config.yaml
levels_per_channel: 6
width: 256
norm: "rmsnorm"
head_dim: 32
parallel_block: false
batch_size: 128
epochs: 22.5
warmup_steps: 310
Rows from block 3 of a small autoregressive pixel model, named by matrix and row number. Rows with one number belong to one neuron. Each number is 128 + 24 x the weight over its row's rms, rounded and kept within 0 to 255. All counts start at 0. Numbers have three digits each.
After each neuron's rows are labels from the 100 images, of 14976, where the neuron reaches its highest value: "strongest on" is what is common among them. Only what is clearly more common there than usual is listed. The data: photos of plants and fungi (iNaturalist).
# fc1: MLP up (model.blocks.3.mlp.fc1.weight, 512x256), inputs 224-255
# fc2: MLP down (model.blocks.3.mlp.fc2.weight, 256x512, transposed), outputs 224-255

fc1.161:176125129083145113140139121093172073120141111100102136054129147112138136125089126100152118113118
fc2.161:104117119162151142143118131113119097133119136099134141173104090156128156123131141161180127103129
strongest on: class Liliopsida

fc1.73:134093120098092154145175119120156133078088166132137136096152117107112153079110140181148155130155
fc2.73:139113143093114181138112162122123144113117089135156094112081139100125121138141148187112146121110
strongest on: order Fagales

fc1.169:141133135126081193163100125124156131167091135110134100146139113132070143169150141133139087141159
fc2.169:137119118114106146134151230117144124129167197114114119147137134119121146165093117160198124094103
strongest on: order Asterales; family: Asteraceae

fc1.175:123113127179151098169103117125148066099109087142149134118161126116092111070129083133102117152145
fc2.175:146183148131135100138155171117149130142123127115062189112102110092129155087116111149089150125135
strongest on: order Caryophyllales; family: Cactaceae

fc1.474:143127116077119156149128142093164116153148146113129131141166101147115121052130143133107046107146
fc2.474:162154137145171127135108135113109120128131132153105125113124116103127130107134158130159154138115
strongest on: order Asterales; family: Asteraceae

fc1.149:119154134090115133101128132114129162087142113122097152148116121148143137130101095130174121120116
fc2.149:175137133158136128107144141121122108129117114127075121154116087140170107087138111088142129083114
strongest on: order Pinales; class Pinopsida; family: Pinaceae

fc1.436:087123065122130088134183112122141145133097148108181144102117139144133119083096136140135167132136
fc2.436:153117154163080125103112098133129173078099136147137117108163155110127164145149112098133100101158
strongest on: order Lamiales

fc1.312:152153130149168087101156163138172096128138083136119154089125108129103125116147114115140147149122
fc2.312:140150171153190143057116134141131121093150105100172165098113094169090116140130089103116110138094
strongest on: order Caryophyllales

fc1.58:176121127107144180127157143136135137136134109115113147111133166119144167140098105131116124147115
fc2.58:149093104077148142144115131105103130105080159146118136132165115118144166127120105100076133089109
strongest on: class Liliopsida

fc1.287:134120140156136106135159093139119033139110141133170107100132135104103121155109128109119147112128
fc2.287:169126128138109169154134138117132103141103140105116103125112185151140132137136094094170124111092
strongest on: order Asterales; family: Asteraceae

fc1.425:161129187174126097095083087116140128160125100138134082101143177096116133116126164139127105135134
fc2.425:097154153139130120077126143142132105112109088121118160039125096126119121128159128120101110137121
strongest on: class: Liliopsida; order Asparagales; family: Asparagaceae

fc1.302:148139166132102129182092112148118118105109141100162171130195068101134147111141133103144121143116
fc2.302:154128125093119137130183149105150114163134203073176125116127166129107153143128129147189097119129
strongest on: order Asterales; family: Asteraceae

fc1.70:141126088099119149139154104108116138069130167138119164123127146139070145122133107148131112137113
fc2.70:091161070117133098095118106121134141097112110140151125114159163174137134138159130125147110152141
strongest on: order Pinales; class Pinopsida

fc1.300:156093127120152102156142139108170119095094148126135136114173075076129097063141118206111095142135
fc2.300:087126101094168099146083162132115107111102097120150128101131074122123096099131137112098089116142
strongest on: order Caryophyllales; family: Cactaceae; text has "cactus"

fc1.185:139128076113145124105122087081130135097115172145148146157142181137132139113126123104135133130126
fc2.185:127197084112106129137113147118109131153138134106126166110086073178138132106136137151128161116103
strongest on: order Pinales; class Pinopsida

fc1.506:092097130138170119081138139109140103140153151087152146166122103112114118061090124135143117130152
fc2.506:114157079167101144119115100152128138122091155129098087104120130172161150146138141088122137136154
strongest on: order Asterales; family: Asteraceae

fc1.398:146117128156157160118136123129137119120161110129185142104134107141094149142129104149117084140157
fc2.398:086120162146171096096098155120138140079113165104162131180178133181079090093143122162129152140144
strongest on: order Asparagales; family: Asparagaceae; text has "yucca"

fc1.26:111105129141144092088111094135132124140087094118112120140110137115137173132081119114142154141142
fc2.26:201141147131118113084122146114146114125058125095157118109164122121160141125122154118139136116116
strongest on: order Lamiales

fc1.195:147153199122126109105141168119164096088121174168164166121147109110137124133140122203121125110117
fc2.195:136107119116118105123153152119129098135117115100087169111110127130135175136125101186113165139130
strongest on: order Asparagales; family: Asparagaceae; text has "yucca"

fc1.108:123127140114091100106114128154141124125132157169121068092148104085096119117099119130143102127120
fc2.108:121137121120148125153149137121136130118152149133135139099120079124090169096122113118120137121148
strongest on: class Liliopsida

fc1.81:120136115134119154116142064111151132133122150133118158161151142120134122169140130125107104121139
fc2.81:137150163173124145148137118118134098147088153129153105160142159095130162094115173131137128149098
strongest on: order Asterales; family: Asteraceae

fc1.260:140128142134160136119120117094128124128123119110093141145158123140131115138097149112112109128149
fc2.260:133126145157099142112079176119121075141093124113129135118125157119175132145125123116128116113099
strongest on: order Asterales

fc1.493:124100189126108095147130144123157109118117154121183111125163045110085105105145121171132101163146
fc2.493:101133130107151142094092145129126145130137137152171124105127152128091154117116138141150076135134
strongest on: order Asterales; family: Asteraceae

fc1.196:152104076161116115125121115106147121136144066125121149114161117146154172140128110098133079149110
fc2.196:099104109150088164138109114115144148129116133134126131163118139129095136157148174186143134097148
strongest on: class Liliopsida

fc1.131:175127117129122120140133126116113133156135096092109155076114102115082141123144090134131116132128
fc2.131:105103168138116125085142094131140094111101120117144095149120131145089115109151145118118128114109
strongest on: class Liliopsida

fc1.118:129126156119109091134148118124132118179154140169151139124127084130099107147124133139181169128147
fc2.118:129119120089127145152093137130139115135110136112139129143132122129093155123144140170055114156132
strongest on: class Liliopsida

fc1.215:131139144141098091132098147133123072116084103119154161121150125112129122097145113120142130134127
fc2.215:160164148129104106112098164126128097124079100123134133114142168123109157141138154102135140126134
strongest on: order Asterales; family: Asteraceae

fc1.339:147112117118112088160137136089145128120098117133137118119166140076097092121101131156119159133180
fc2.339:095069165142125151127137116116162128155109075068169141110131117131057102091111116135122090121123
strongest on: order Asterales; family: Asteraceae

fc1.69:117123129101126120124181115106184041144124144114142158104120120132097135096134131178126118133131
fc2.69:134170101126090108102107120126140129068111135117126164138138132140094162118106137096157151108158
strongest on: order Caryophyllales; family: Cactaceae; text has "cactus"

fc1.421:116141142146164093135144146138152087162140092174093094119135104119117109148104130147105109166178
fc2.421:133157081089112106115137172091150169118157105122135132168115146098169148085129089152102132119154
strongest on: class Liliopsida; order Caryophyllales